config = dict(
    model='image classifier',
    dataset='photos of arthropod specimens (BIOSCAN-5M)',
    train_examples=97500,
    image_size=32,
    crop_scale_min=0.7,
    horizontal_flip=True,
    translate=0.12,
    color_jitter=0.2,
    targets=['order', 'family'],
    num_classes=[18, 218],
    arch='vit',
    norm='layernorm',
    norm_position='post',
    activation='swiglu',
    mlp_ratio=4,
    head_dim=16,
    fused_qkv=True,
    bias='qkv',
    qk_norm=False,
    parallel_block=False,
    inner_norm=False,
    drop_path=0.1,
    patch_size=[4, 4],
    conv_stem=True,
    layers=6,
    width=320,
    positions='learned',
    pooling='mean',
    register_tokens=2,
    label_smoothing=0.05,
    loss='cross_entropy',
    init='kaiming_normal',
    residual_init='none',
    optimizer='cautious_adamw',
    lr=0.00092,
    beta1=0.9,
    beta2=0.98,
    eps=1e-10,
    grad_clip=0.5,
    steps=10800,
    batch_size=256,
    epochs=28.4,
    lr_schedule='cosine',
    final_lr_fraction=0.05,
    warmup_steps=210,
    weight_decay=0.1,
)
Rows from block 2, named by matrix and row number. Each number is 128 + 32 x the weight over its row's rms, rounded and kept within 0 to 255. All counts start at 0. Numbers have three digits each. After the name is the row's rms in percent of the matrix's.
# fc2: MLP down (model.blocks.2.mlp.fc2.weight, 320x1280), inputs 540-584
fc2.31 112:146095139149138166102134125111180145145174150091177111125087141114115129143095138132067097164163119140115101123122136114145086120085116
fc2.32 091:051066112120117132174078105137107154184081074057112121134159115106160134107146052190087080146119109094114143183125164166183077120110188
fc2.33 095:104211167136134151156118147137144141119077147187131081072117104084160152125196163128102146135119149090140103131123125192191148147189139
fc2.34 100:119188110123104130100129137090148191076182084139133125133128136137191141163145124128193066132115148050114098122084131107070176129132206
fc2.35 097:109134126103154151080137155107114081198103143132159162155135091127144156121155110086153136140108111143089147053110129120176102132130048
fc2.36 124:137132116108127094122092139122132144111162128007157163088059094124192100151061161138175117164125156134145187161125146099122160184066141
fc2.37 092:143067176148149123115195145147134095146211138146109148121162118123180172137145174158090186134119080094154148085103166116061105137074144
fc2.38 095:076194146119134086174189139143111180142177200153145155170131155169145186094140139061168140095129126076087070083154125163142142132140086
fc2.39 102:087071132123135101159119082130114163167111028127171111155153134189198108124126042132077068139108119129148116150160131144160127129070146
fc2.40 138:125126107117123115122111121143119122116166167064151122161055092101199150167073145098104120175151132166148165132118145103105128162073112
fc2.41 091:163160098135125116124144117203127127123140205135113124152126141063099121125106233137111142157175145144126128229150196164126143115156206
fc2.42 118:162166146100094160122165118148147149145181183098122115162084143084068130151133204088142173142100163116099156182139140087125143126128146
fc2.43 097:129134145142109128093086147112136131046128148149103151157106168143165134106143140158186161111124115088152108122146118110108110109200140
fc2.44 091:104130116140110083098178147165110039119155249101108154157153120143141132058121146059175198156056106172106138133129118105184132169120137
fc2.45 106:107119126108171187110133154153109065175113186161132169147156123112069132114164185060122161149079095149142131109148138137165129139122091
fc2.46 088:162188131086124145130114064124163128052114115121149100142098129192136070124089144141144128158182183109181144119151103156108143141141145
fc2.47 091:118116094156151120119208151154187125182203183075162114080173120127150120135103155119138161121129158113143060104052114136128149134159174
fc2.48 110:113156049128104132150123091134163138129118151111107114132077064143086129152084030092116053120168149210137154146140151131136157086101127
fc2.49 098:102128119097099129068120127137167186121150126168107144105159120122122113092165117194108149144132116140120111159120103130117148104139154
fc2.50 106:102096113133102065142111049193133151102116098140117138160117104109156130142135075145115125178184096127116177185141126145100141110076168
fc2.51 094:147151133129140125125131147075077138130095077165162100123116160144106116101165102160185087068125164098077097074143120093090159118138100
fc2.52 097:096146148132106087173081112093083105086140104156175121131134107163161163075132067136164136137099144094100155157122155112095123117104137
fc2.53 115:106131162082149127164137162097077140149111120195158106103182142151097135104223086092172139121059088111072115103104095147169146103196125
fc2.54 106:185142125118128142160086148160143115111122135150141157096113189152107128137190179180120127107126120099103102140151150130136102118150126
fc2.55 088:092168125145093174107193237104120110084106172090108139102090098119105170122123124154150145123109118128100099083044188078109126133062085
fc2.56 111:146174175131135146119197146163127159188105154164146161105137134103104160156148185075162179162045114070160058140108134125172166132157125
fc2.57 114:126193187166117141125114132129098128161140134192153133133158153096157157064135161093147137152056133101138145151107071170173157156155151
fc2.58 101:149185079088134087096112115080120134137149161122116159133093118134168141126096141132196064147118123113112136134101073152137136138154176
fc2.59 094:151178127135141188131164139151122097145126145154089109164112147094101137209156193103109157125135131149119123169108122100138163144174094
fc2.60 090:081161129127141097157167126124126138178118102138091134121165147127182125116177054109124140117099152121179134124059092122171124137107127
fc2.61 099:165105104164127091119098170173117141102136108152059080100127116124098108152176136190099101136099109158155076166090152173100158125129172
fc2.62 107:070203149110086101126106154184096124138163167127117123119191153140104134111144101126107121137096107103119150182123125127153140110165191
fc2.63 108:184133104172173090087115124112127126119144146084108205108090125139143116080136185116121111094057141069094152123154164159076130107104137
fc2.64 103:138141150104108135122117116132117113116220127151127164175040155141131127146129230080247118112101104151142157151122119116120106158103174
fc2.65 089:099117131113164107152118164123103174176090089107096136124111125170186170123142054079145144105111161101108092136128170053169113176117054
fc2.66 100:141196096143125165116127162167140135106100163113154088144086152144131154201120196098159180140086150176126122154114103134122143128135150
fc2.67 099:203161098147128123122128130079188200064218162121107125137046130119145105139088203116173091087157154114118143095139118111049153179130087
fc2.68 096:189107147170108119128143128122184124137101089140154070119167154113123120128173156159141131102145163088175142146092112127030149095143099
fc2.69 095:149172140104094156119125144125127159133087141128192120136106187107137131095148163135145119108112130121175075123116108107214174133162154
fc2.70 100:177129158099117135147149087107136166081127150172098158112113152149076079090142189178139140125149131122114085109137092129064156140146116
fc2.71 097:140122125068132118139134088090133160075155105095090131133129141187163147076097171136073134101172113089086137086159148091053105126103096
fc2.72 090:153064181132143089122161156165178192076103157130126114175144166129138101175133176207075162134099087113174114142166126124105154138103153
fc2.73 097:156201168130138147140123129172100079136170130124094098129140082134125150115138142051149135100144146199145174102074166141156074138176116
fc2.74 090:093125125099111147126142106163092125153195149136134112109054178113141202194082119100134178102108132210171144172152109076158127128075100
fc2.75 092:075102093136127143108151077123100085193110098131096147133143127121124144156108084156136103146141137192080153109101083187179090169103118
fc2.76 099:090104137146141126142128126135115124154102086080153131131113125067148121130107033137152080103187109221108106153127150160164078142066113
fc2.77 098:083132093162151148131153187166095053191162140067097163168090116070157109140106140091135154140165132152153169126125115154194168199110107
fc2.78 092:147172132104142097109117038135136165118186170150130163128151134086101188111126143125103107154127139088142086165128136168128157150156172
fc2.79 096:163130114122123084088109081121144129122150194139124150164109164181170132144076099135082138112183142161140171144134120172107186075127199
fc2.80 092:122128084104132090126122087153129110122149143141181142096140116155134105122119125070140161094129132139097100102178113121114165126113104
fc2.81 092:109153126172104133121139156110094069077153165157130111120120133156125122124125162110133160178076104155168148113136108168223112164193124
fc2.82 092:155124166117095147114103167025096158172160136133114174155132125108172105127115131145181118069137144150130096085084139158093146137151160
fc2.83 093:112133112121138124101121116116117152128161126162131149152148130190213175135082115131194129144069173081158100110123115114079089160115127
fc2.84 101:104140119100073111206185188109182060162090159115089093157075128095112122155121172141129135081116109152170115160161142097149121101140118
fc2.85 100:115067117156111098130145088113116108170134066084126093124156060145162138032121129110068108148130130126108164041124102139088126128111070
fc2.86 090:108139102090115149149092091148122142144084078065156095097098096104111170177064121115100133128119078136107132189132158149167163157115157
fc2.87 090:157135076163093147113088065144137124125114071075118128110143151204107069089119092190125142120132160048140116148136175161120126134113165
fc2.88 098:082160150117138100104200118142101155161147136184176109079145097126145155167155014123142121145122128154120125133079140166166157115101170
fc2.89 095:148147158122119127098155122117189108073173113165116167131120157153129140092098179154127145123119121083111073119116097175105127116163118
fc2.90 088:164187162134098107129134179128170182038147154144078112140132107175141122097159200153161104111088120103193060086131137145122118074149151
fc2.91 097:141178129083143127097183153119108188159193133124136107089167205213175137113151105107154147145109101065117144158122107071109144131164116
fc2.92 092:137098151086071102132151153075132105115100110174165124166131177153141072145113074125147134077150123122123147033128160107097095148122085
fc2.93 091:130085144132134147078157204116097135158057127093115183107138103063079193181040129075190154093129107105126151096165110074135129107109085
fc2.94 096:175177139114152100122106113127119196103121143136144101131134112080132108158134136152180090145134148130106128188154148118111117113164227
fc2.95 093:106153100137156155154130177142135116120148172089135153124177131067095074120149142093133202144147105153126142170104081150138157182095142
fc2.96 122:129066086147099111109100098089131083133068073130133121080138091164061081114106054195074117121224183134128079101167149118100135075132089
fc2.97 094:191132166110137071110134156076150123122096176132144087141121123159121107111151148107145110098151125111163096131147102108101124093128125
fc2.98 098:145099110142113146152144130071106125126181100104121150127089110158170148155131105089170156091122141109121131032182148120123117149098026
fc2.99 094:114129159139149149101077105206128101115114149176086063097130126079065121172146169160092160191139102119116126215080069178136153132156202
fc2.100 092:076203145171125135124133133212111153201100128128117120123074116078086187143143071114142149114083149148164145195144108150183126155160160
fc2.101 111:081130092155129162096160090091098156116151123047127197122095094093120117160070070111137109128160142088112131140150096158136134103104149
fc2.102 092:120048113094109111092119152199124152152075062088089093138148126113106129168153104131076083182162121090113140149119134121127135093082157
fc2.103 090:109167140168120131154150120087139107142092122122131122155107132156129149135079112103216089065145121158092118138178135099186138118161120
fc2.104 092:112124138126132146114114113130110154118171128136140172102128145074127137115125103085154146089052097070108132172121117160144146126170185
fc2.105 096:069120091144152094134152163110095131194071133046093073142134093096127123149128068084134100112191107223117159080145188133143144118105082
fc2.106 097:117126140206131158119113180117134123128140098140161163122153116124135112119162198131108139068111143101177159088173106120056130110169005
fc2.107 093:090143096169111089127092090082139109135109116132122089104101129142110105117108083104103095149154137119111141109150102182209141176126118
fc2.108 096:137105093108113088179120124127123152108217168131169133108147078187154122119125063098119145141164086193126108159147099128098075148093127
fc2.109 121:118162160160124176136175183095100143158134197160113126121163189082078110132160198107139167121115116145111109078102092117142148141149075
fc2.110 101:185199142154146121139140180166115098114129212178114153131159176135107073093171215103096181107131143108128133102122132126084120112168130
fc2.111 094:130131121106124146129146078155110158100157178115148169132148118124082148131113172188071162150133152142121138182083144145194121075111171
fc2.112 115:113080103160106145131112099154120127126100073112137123181103127083074102161068068160083100131169107191107186158168151111118113138067132
fc2.113 101:117160143110176138110124132129106111129151160138132094147109166089077075113137186104192123103103105115148130147096094101156158127199131
fc2.114 112:128089130126145153130168136140106111116055129105133118111119077043102131150129053136142118124198112149131165105137121124114117142139126
fc2.115 099:084139111123174125093100085094125135132113159127134082144143114067142159166097096084161148183084124159122116170142128113191162158125120
fc2.116 097:142057158108105081101148079109091139152153106092158107101145083166166143110153104160039102168083155078115142141106119141131092146104150
fc2.117 090:102126129133126139139127198103145133157146089138131124153135130136180199178184124062151115118075144077134088134113159143068157103099174
fc2.118 093:105127140149138119139156134208096106125152188152145143119125127097146093123141154160071143156133117171101176164080140187129149134112182
fc2.119 108:125121053189111132095098091106184155087093081089152132088091127094126098153063083105138084132225155144146206111138116113132108167056162
fc2.120 110:143099142174128186094082159143121110098038112134115124125112149114076051162142101159093077122164121193144134117127084121110150135139081
fc2.121 100:113159180120106182121194146134097052185147193148140168138141122098143184068118183060175189168077078095140168089157090101098094158118102
fc2.122 085:094161155118165141101083107137162198125115155108102099129104088157159121158114069082169154137147148154065123118116146136165191126163147
fc2.123 087:187161135103134174140203123136090082081181134090141150151139137115192096167140182190105149131120155108136090139100164049078107119126152
fc2.124 109:088180117132098110107122125087161175136135200162098130149120143101142157140151135092135096142066097074158122149123145136149155133152183
fc2.125 107:127097057121115139125142130111165134155073113093147095152153058076134123122104012099083095147214097190126127136124179085137115105065103
fc2.126 091:069105160123128131139089114131093116182141113117112063150181103069152149122104000059105098137099144160142126156106130119201159137108156
fc2.127 105:088128101101146104024108122127135161122076115151109158142166170153085114118171086186117137126079162144127078119113125130129160148184135
fc2.128 090:082187151086095130189130092119113129147087090132144140099141160102168091091133068118129122154098140121089106092153070101188142169171101
fc2.129 090:207117164121139092114165087115142169074160154090077089140132109124185116149128156117164136094163145113177159118141132088003096131092124
fc2.130 101:147116146123120120123070112200168170068139127141118086113121138125090111153093144235147106138156144111097123163160125154155078100123204
fc2.131 120:112079102175158072125088097117133136108167043069156125180089152169179117162051098172117076103177109172147169146158133093089129130111142
fc2.132 093:154155138148108106134124112067122103078193135165144152133112143187162116143133192154144139126144124088097103094135111140082156099156140
fc2.133 095:142131135158117142120167196064083130166075164061125131080167129154204110092111134070151165112117135129152130097104123063082104147099080
fc2.134 106:152087111140172119108077122088162111118118060093125153145134111143158125093076084099077034093137120150142172100122117096110082113072112
fc2.135 119:127079179094119102134097118159130105118135089138118143099191179130095127096156147161072133050064110059111116153136129194139070152176125
fc2.136 095:224149080092108131176079162090172165034143140127126090069071102144110076185130142205100084129165122119135102156119148192091139071166171
fc2.137 093:124152147121140084132129133074156152150185122167130119126130194180159074111140164108173113094141140109106153065134094080122124150147153
fc2.138 093:085145156131146103164142159127180101134121178170122092141132085134075107068117170057116181141145122146094123122097078148133138135123103
fc2.139 094:111055075103094089142088070229176122120114109127127168144097135129076129150132163179096127181151120122127110255108147130121149111174157
fc2.140 124:183115130123109157129124118135114112119202167088171132131081157064186184126070226123197119120130136036101154147118117097113130138085096
fc2.141 115:117068120144135166154115147102129106154043023153153117164116151158145133145109076137139083100176144188124150082139143130128087105052098
fc2.142 098:131176136110108100140149145111149182107134135142130097173157167175128137154161105184169082119106146072130098173093131109108115152159146
fc2.143 093:180163070149099153113160133135125123106205215121092136121069118101120119127139146146116124110167113164109111124109147094128179121144176
fc2.144 117:141087130121136108157134098112138080121095037122138154149119085143140111159097050154069079153206136144111128130161136123185124100075070
fc2.145 118:124162185129169092103126148132108133131125083210112152155146191182133136126196163128105117107089114074151134115097114176100091121196078
fc2.146 093:154185158139153168144088079126116115133106215167110128127143127120094087132146189113124151105080119091143127101131104169141100129200143
fc2.147 096:079132134103104093075104136130087191162114067151148133124164158159149153144180025125121112111081130134069136102157172182189146074210144
fc2.148 097:104062184142112133149127133129120123149022076097165154127187076119127123122124127147058122099160102173084145135164192092111108119106069
fc2.149 095:147106132102167098167176094157100095107217172063069156110082145104117097142111202163151187166187125092125130134117160156077098153089158
fc2.150 114:134125108138122173125200114102149116124196169086087168141104098098126155141080214105163163120119077157138137088142127124103118135105090
fc2.151 100:122079132153123118131112103155078116128063120187129099127191124134082138114154098144112144119158133141155068079131105178144137096135053
fc2.152 091:089144109111162161131070125112073123171076093114157155162171210158117134116186061132154124133104171155125145141126091180188108143143106
fc2.153 089:089107101132122131126102067173091100160114139104111135115193124107107152131087100097077172191105095166130140188129130083189136113091120
fc2.154 095:104128142086138143121142092133156104145183249121103120128112139069099141140146192105113206137170163214129146093137125161118104114121160
fc2.155 104:115201090116124081108208140083130122116205180128144125104112132169175127091131107062120143164086125100072140117155154114113127102142123
fc2.156 097:169196120117107089110127069110150142080145238154144112104109114150115147158104165115141173115136183102124131131086167139109141124143122
fc2.157 094:118111144129150158194121067175125083082166146100154144130051125118098135141114182086102156184182139096093169143101143161111077138086160
fc2.158 116:140151126119170080138096101109160159099164144063128151136110096150211179196061006076151110119148145209118162139105111116157139148093135
fc2.159 091:144062114149154186114102138163132127183073122104148129134135084046153127146143091117118113153160111093136137161106146106096134115066155
fc2.160 106:162093102125114113141093088142140188155178129129170151143157088178162127082108089131119111122107110082152117115210109153083156120069149
fc2.161 087:177090128152128170126136182123132171095131152112141106114085122131110158092128142105149143081146104136169136087130079063056098103116060
fc2.162 106:153172114131145141108175104096133128103142147133100166149104102136137148117122199091118139127141125125151178047176153096088136107088070
fc2.163 107:113133113113144111101146122177102184174113109143190067111156113120093106104215150091150154098133123186124111138103070143129137123167087
fc2.164 096:114160144109122157121134187055084113122178154128166137129138140146167138088144094141152072124097114149154121112133147032123146154166109
fc2.165 106:149088133141117179137140080120120118103096100096115173164077126050136142132105104172179089124178131096090142136186127103079113164072115
fc2.166 099:123072116109131086101083122089078108095137072189134135098161129184165123068166100142075057093126134099125113126146092142068123136168123
fc2.167 094:130134107106125124178088111117124096157057125180132122148128139140097148092206104131126121112076112191092116137120127132189166136187165
fc2.168 094:124142087130087166141091163081106149175068069123180059147096153110083149126122072117234132140125087175122122112111093067174119135136129
fc2.169 094:106079129155159095076093162177109154134161102166114137081126123108126138180144223173101133175104097093108077209150061179090102129080222
fc2.170 091:117101136186087129168103103074098099146137124156146105114103092095172115113110106166139135116197106151191124085139119157115136095120037
fc2.171 099:120151120131108030109158124139137139169168140055132074117108133182137141162068037105168114137164135141128153131103124066122148183077177
fc2.172 095:100078155140093132108136148137118054198113165111094136095142138128154089122133163077122160135120121131088133084110155085112082144154078
fc2.173 091:110127149123128151172120079122117128197129158114130100134141051059169152147124086083130134114124163189151091165085116155207126157128129
fc2.174 099:101115128094136084147074119127143147141125083134116142139139093175140120093089053195119097106123126054117128135148145150118130109120163
fc2.175 094:088114146154133095140096141170116072175127181126119114105171137112149106122156112143124110163092131121097133233120114192215116089071148
fc2.176 105:184050157133089083102121132113125155130163100125089100170113110145151126095069186166126087113115072110077140147156153121046136127104103
fc2.177 091:148071093119200099148076087090146084120158106108152136097135128148125082128095145160143132061166119152109107084149103145076122131112084
fc2.178 098:090140148116125132134157075160126127125096173166128087151097095114083154168115183120132174179075034131126144163106135151159118133153105
fc2.179 101:114132130152107220158073107100158116137089134164114166151076144121140145141128169100142131130087102121087149114160117136153150158094111
fc2.180 103:083126112132127138135110127163137126079099117086124112133095118125134149139112095158160113098171125151105125155131153150156157113129194
fc2.181 100:095171108107147105127172120084132122153154097150147117129138068162157154137099150104144125112135139120159162072168138155148133151135090
fc2.182 107:092164096103102128102141068171169122129172218119173182122101039084142112151048124091115169178150146181127154192110140121158148140100161
fc2.183 092:123166213131114076151125063153133146155160134099141149162097138104158138157143098101113135152100128109128147187044107102096120130114235
fc2.184 095:155081130168099090102129148145123193130114110159136139092146106158154129083150098129116104089113147039147151153107133110058105106135135
fc2.185 097:109134118166119153137109114112158163149105093076137112160080136091132123094093058192126039120216125145134119153149122126121144079130219
fc2.186 107:131109111140127163096105159091130121128070068117130094123106073126153130145096063112122103115225138176172122084161155139123134141089104
fc2.187 115:140176120150140119145124143109158157104216153055145135078109081121174083199004124155171115158154192126176171141127101128094097106108157
fc2.188 098:109130096134097171094121201083116108103080157186148123129158149112097093092145133112092118106117143135134085035148158120165161143118043
fc2.189 090:130085110143146121126140190130116131105132132099093151118098116140139120106123184141172114100149117115152070122086147128033135124096125
fc2.190 102:164117081142086160120098141179188161108139117137130094120119124099104178190106126194110101108115134146129107196090115153119137096162202
fc2.191 097:111114136121117131117060138122053139121104176152146143149135161087167155080171091146151096108082132071143117120150129109105159149131118
fc2.192 103:071145141098178091143102121176090101151091122157126088137134168079124147081208147141130173151011149094140103162134136133158138121140125
fc2.193 113:133084130143109109107079063094142108134098067085091090134092092126133140163105055164096090083213134142112134119150112083147152160064119
fc2.194 088:093098112142097128095107136115110087114048143101084142095133116106122151161118032104148165147173100202107101130100136141162197187172158
fc2.195 108:163200130074151114140161125095138134128212185069129102141093088157152106110108168063189126103159106122120169118139142067098150152137140
fc2.196 091:066101154188120140103118155120118060127093191146092201141138106083137155120130141061139150137080094109115073114120096140179088118156086
fc2.197 088:070094112092111158146136089147122123108127040131121105140117061089178134072060046164110133152130109162092135179112135110164100134121122
fc2.198 091:119118139151105182128170164129105057148113156101077136131187100040119160117071169148164179117147119175102139117081132141084161154115096
fc2.199 115:134059130130119108142100146178099118110051029149120126109155139141150155101134049163107092171133139157119128076135158137116062104092115
fc2.200 113:132159148142109201162152168150151118105139185153117130145135151085083113171156190102172169129104148136161132149088125108148166130163137
fc2.201 096:164086125082141143120116124067133152086162099082148112103114115168135123161090158183142134151129146100106155082098134072046124157073116
fc2.202 090:135099142164141121129190107163161115085218176139168151091108148109118132152145184155137235147095148088149141130141100125097109074135165
fc2.203 093:105160134084102169067096143135137116118104161207168114116133152122080130139111130063121117125077093134072064132167115143245108114192092
fc2.204 121:153129112148153133106114122155114095164215144056167185144122176092123190114096162124113103181122195084146140175137145123112114102097107
fc2.205 095:160047107157122118108061142132139123110128108154117180118141124130158180111127132190104078137116107054154122145130142166133118106140129
fc2.206 098:176137134093122160139118142123148135119182129182117111161132200181143154092140235142095188077118150089140140085157093136112121111133083
fc2.207 091:124097161163137130141133100151102093120127124182095206115108129136174134105163107178154108071066164104114142127154103091094136143105114
fc2.208 097:149074183118156077174116106069104138119137035135098133181180126185198106121164109130136066087115152109110120106159144116066105117127130
fc2.209 106:159122121130142137101135105114121081108220149159100193126140173217145121085152198137151139139079128105139158143144085147089120091137134
fc2.210 114:132145123091103155129159165137077070149135116166148110122208143138140108114181122139129194146099125139084133078134108122158109103174121
fc2.211 111:067135166115143121114134163096106080149129131185150113145189132133164142081222127098125094129059110065139118113124133127141129104156163
fc2.212 105:097105135144164058140083115179111164111116064143158125116183157164137110133141010159119111126105121053092113156172127184163147110151162
fc2.213 099:087154108114073159127139160142137067117176220124104124105109158101101127121174164088152201125093126154145107115094139146121171129140130
fc2.214 116:105111106115148101143100099134155158139162110038152157127100084108134110131067071178111102154195148154097176126115145100154154154065161
fc2.215 092:137188169118179135121123091180157065074197213135157104150115144070083151168177132133096154166121149139100111142123146145134175148196146
fc2.216 097:148099138120100151173095129201143133065103150084140116116120090092108093153168208134199129159155107141181192133093162110121158134106069
fc2.217 088:184084118169096111126097076150166179094141116105096126084113105102142098135123128192098115194107153143132135160101102150163114141113144
fc2.218 089:082102080145120146154106103161141108134147203101124110175147135077095120155128111105124189197117144100142131196128151139175115184094162
fc2.219 105:154060145133143095143118124086124091112121129122141119127099096123177096101124205148116094092120147103118155121124127096056165153092094
fc2.220 098:124175155132156116156170138143148155120174175175135109120156194136071160115129139104154146118088089122120129141137128107113109131163136
fc2.221 095:186086120109104103143166107142141073088142176135101100139161130166108164130109210117105132092143136121137154078162118134066099102120063
fc2.222 093:145182127111171113165154147157118119102175217145150119123127161128089152143115161086139182112154128132096118096122118123123076172119112
fc2.223 102:153134124098143138096112153130113069088070055155102088094106111132123084180163089143150062157113145143118112108127070130166137037154157
fc2.224 100:070087072095108137144097166152123104138067041140168121070193126096113112130170000138086140124125154096123151104186108163130105155109160
fc2.225 111:181150119129105135094157142103156117099143210094112117146088113113157145159058216094165148105144112165161136097098133101076139180113114
fc2.226 091:130141081158128109147103095168106194117171144123073076165085148112118103142116109194085084135120085148115124151158178149073131155143173
fc2.227 119:122105142127140066125146040094107152137188119113097149121124075169164113132086080128098095120166162172111140119159119089027120155084103
fc2.228 114:088099165167130109148083124127080134163129117210117133152151131150152142076172104116068136116077133127109104124168110169131133128150133
fc2.229 086:182135150185102115124128148104141162082212092105098115121128094180146159148146125153160127107171153111146085124131151058072118151104128
fc2.230 101:114044138194122139112102086189191167070116167078120140128144122129117069112145155104094112164132163163103171158098140162110115138088127
fc2.231 113:095108080162130096132101091129170132106071139148135134132094122093129128127117050147114132143203130216117113147102124135175136076123144
fc2.232 096:114087159107136115151136154142128123102080096180110121125114147105102152139153121176146105110145100097178133155136129126148163156133142
fc2.233 125:130167148106138121127138159101130086177177181162129139106133156101123173137165255117172169138029114093117105115107131131133145114153100
fc2.234 113:138120172139148143123119102114112128137209139126146139109084162130175156097131228112104114109070096038131178161152134102099163145153165
fc2.235 098:160144126134108129155139167108134124164191108133131119091077161165157147128135119129199112129090167113159160132105099103124123129136157
fc2.236 110:160134095086087143090109136164100079136120134165119165076173114129117103127204206148143166099088133067138116133130114096136106140229130
fc2.237 105:149149122130142128066132050135128130106145121081134097140140109089090153161091130143107170185179102166162161154102116160164136157130153
fc2.238 107:136136091134123170086150136144168093134000101123102121131151120097080079124196112134131119107147097169145104167136119129148116120163125
fc2.239 100:148121079148160101159105109124150153107088093197126110151179117167143098105153067182137076066149134099107099114155163106115125073211108
fc2.240 108:103062150142119131135080123133120113136133059180141166128151126118095169099140090155052086126137102053107077151161136145071074134083097
fc2.241 105:092066118160120083087079133098110152106132000130156102106122127153116129105181055183129028076133128134112121149152092102128095108088147
fc2.242 099:119136147141121085103107135133156108106209131135112123050157148147105110092115154142092138145101148074122133157202138180102101125179150
fc2.243 095:142142119115111156131179169129128093139120175088114085130139140085058085133087187092117180182156088201154124138073152136206149124103101
fc2.244 098:115162128159143128047114124110107186140090081150162122106125146134170135151129096186109096161110093150123119170095108151159170159146165
fc2.245 097:120111126133172110109123122163086078149176148088160142103113153027146139133167197103099190159092125082158120178141075097160127151108132
fc2.246 117:120147149138128092123124177113096128107133108166121124144166164163168148104177157140143101124064169072140093105141109148078151158167114
fc2.247 097:069120085095140138146138128126136086098086062131101141127155148138155152102131062084098102138101193107135185136074120112161094135134086
fc2.248 101:170145107140124145145134130115137098096106089123149136179064146105095111112088130126133100137163144161097145087101125168138156110140138
fc2.249 126:094081156119129094114122171128124157125083098167149128084224187163099149096203128167073097115099111083122073128095121124119097094159104
fc2.250 096:164145193086128148178120147127085086094145143125137145123160177135172180116160173128149144193039117049119151116164162160154112139184120
fc2.251 088:130126109147136135131117145096118111106135126113152135118142097181124100181156083121160142078089145118119106120114133103049128121128035
fc2.252 085:167177138060110184116137075093147149142084138149080053194123088162158129127124146101138143109168096118071144084123118062119096105124063
fc2.253 105:156095125129124213119136098130105106139102111181156112114126111139081114122122164148096143128121141116095156055139083140047098119118066
fc2.254 111:086199131134100097184117074110185122077112162163116091107176125180121107099140102128133097130126121130156148135118112151129115156172161
fc2.255 096:071084106104098148122104068132129126175084147108100186114132086098079147146106046161116119131154169175125163134119101133203145130100151
fc2.256 098:091128174134138170114109190117075122184081127099130117130096091126155143107096135049190157107107156160127101102122121098120131148107023
fc2.257 115:154043098154164128122107096132140124129124065132088181134136119119150122113119130174077077123189114130105132120155102150104101141146115
fc2.258 100:081101123152123129135148173186116109169107101171093093096127116121114143072154172126109139144064093147130117165145114123196138117129141
fc2.259 107:121164076099095069144136070129120151131113089130130136090162165210104094109164044120136095144127124080149141102130151149137125079135130
fc2.260 086:153165178138135143088118149079143155149185141138155103155134165146187084083136178139148161131086097095110101082111102134166166130148116
fc2.261 103:116110139097101102152107117105077114115103052119128098108159131156120123109128045106108081111110144095131128102162132138108129100131095
fc2.262 094:125103101132142098127119136110091184097102112141124156144132163173167149099131055179097157144134146078129116179149142141110176137125131
fc2.263 099:148137142101161103142093078135171176067125137141108147152105153176144135154155103172106119095159121130137112128158120188107102144120163
fc2.264 109:175125184073133188129137122113132119149207225110152139149162118131110154090126216088154182196066175093122118117150140125075150165100137
fc2.265 098:127126136074137100126102133182124130107045141154085093131139177145092134155146128174131133158119106211150110149160095171212149123149128
fc2.266 103:101157147092106102169153199117071117162109106209101141109170163142150147113205103124172148107055130094110089073100092126155104095188076
fc2.267 093:143191124130095153113137081078126160057150150164148106148114165157071117144148178123128145101111109132117108134113132129125115108170125
fc2.268 091:082119142140140164117127153159124124133118114129101172102128139128175143111180106115134163108089133158170086183072195129127185077149155
fc2.269 103:082133082140133145095120156100127115173061082134117147119138087101129079120138050098115111099139125187094133128154109114166151087146127
fc2.270 096:079082082138119163159163190114101098179074094213091127138150135119117099105215111123134123082091063182119121109128136087145114119106095
fc2.271 136:132089065129172157117119119124151098119158135044140110124061096115158163148055124116158138151170170143133177126189139067101077198031136
fc2.272 100:097105135142129177144115150143155103128084118150199122116143150049065119132149161168091179162129066169129133094109121149109127095141114
fc2.273 093:146192107156125132119136101109132186117140164097084133105115094138153135172138163100149166184130146171161106071120119151089156135093093
fc2.274 105:126109111139118089144037069087110182107139075206160153120150189159105143079114108164114080091135122115071126110161119170070111123138128
fc2.275 087:187131100107162144103102118067137169074139110143121180156095149124126077131105132233127111052177109121110092132182112143108127139144074
fc2.276 092:153146154127141121093118140061154088133231127148131124131156138207189187091069153124112166117056147116100120085160104159090112179122095
fc2.277 114:096206104150130075135109074162087148155160114151136139125199137152170131149136091097109124166132135137139141152137102109150153075129169
fc2.278 089:133042116155070172093102147212173109107157157102096182180090109082147105148110167150063134160125067118162157165124145117121163114096106
fc2.279 093:192206110111097150109129122110088085071063136140101136125115177194115103194140196186103113083101154127135075110154103107099108093166119
fc2.280 099:166164147144121160107163142120113143120128136138135133116144177128115117143144166144133119135094168167117098127132138172166151116138090
fc2.281 099:117151073106162136098150129128127137159141167086120158124085089112138086108115093100100112180154155153106109140097121110113128172092155
fc2.282 104:086190174160081088129125106147125141138203191096129147148170112138126137117149154110125144150107123099170103190139114164167147142183160
fc2.283 102:137090176092149110143178116110124118108187129071109080115163123155160176175077169126156112143128113048103171109120160122138092143128135
fc2.284 090:094129144126129138132121082079135166143130109123161098116104102160153122078127042063077142135146169150121092119176170132130120099113128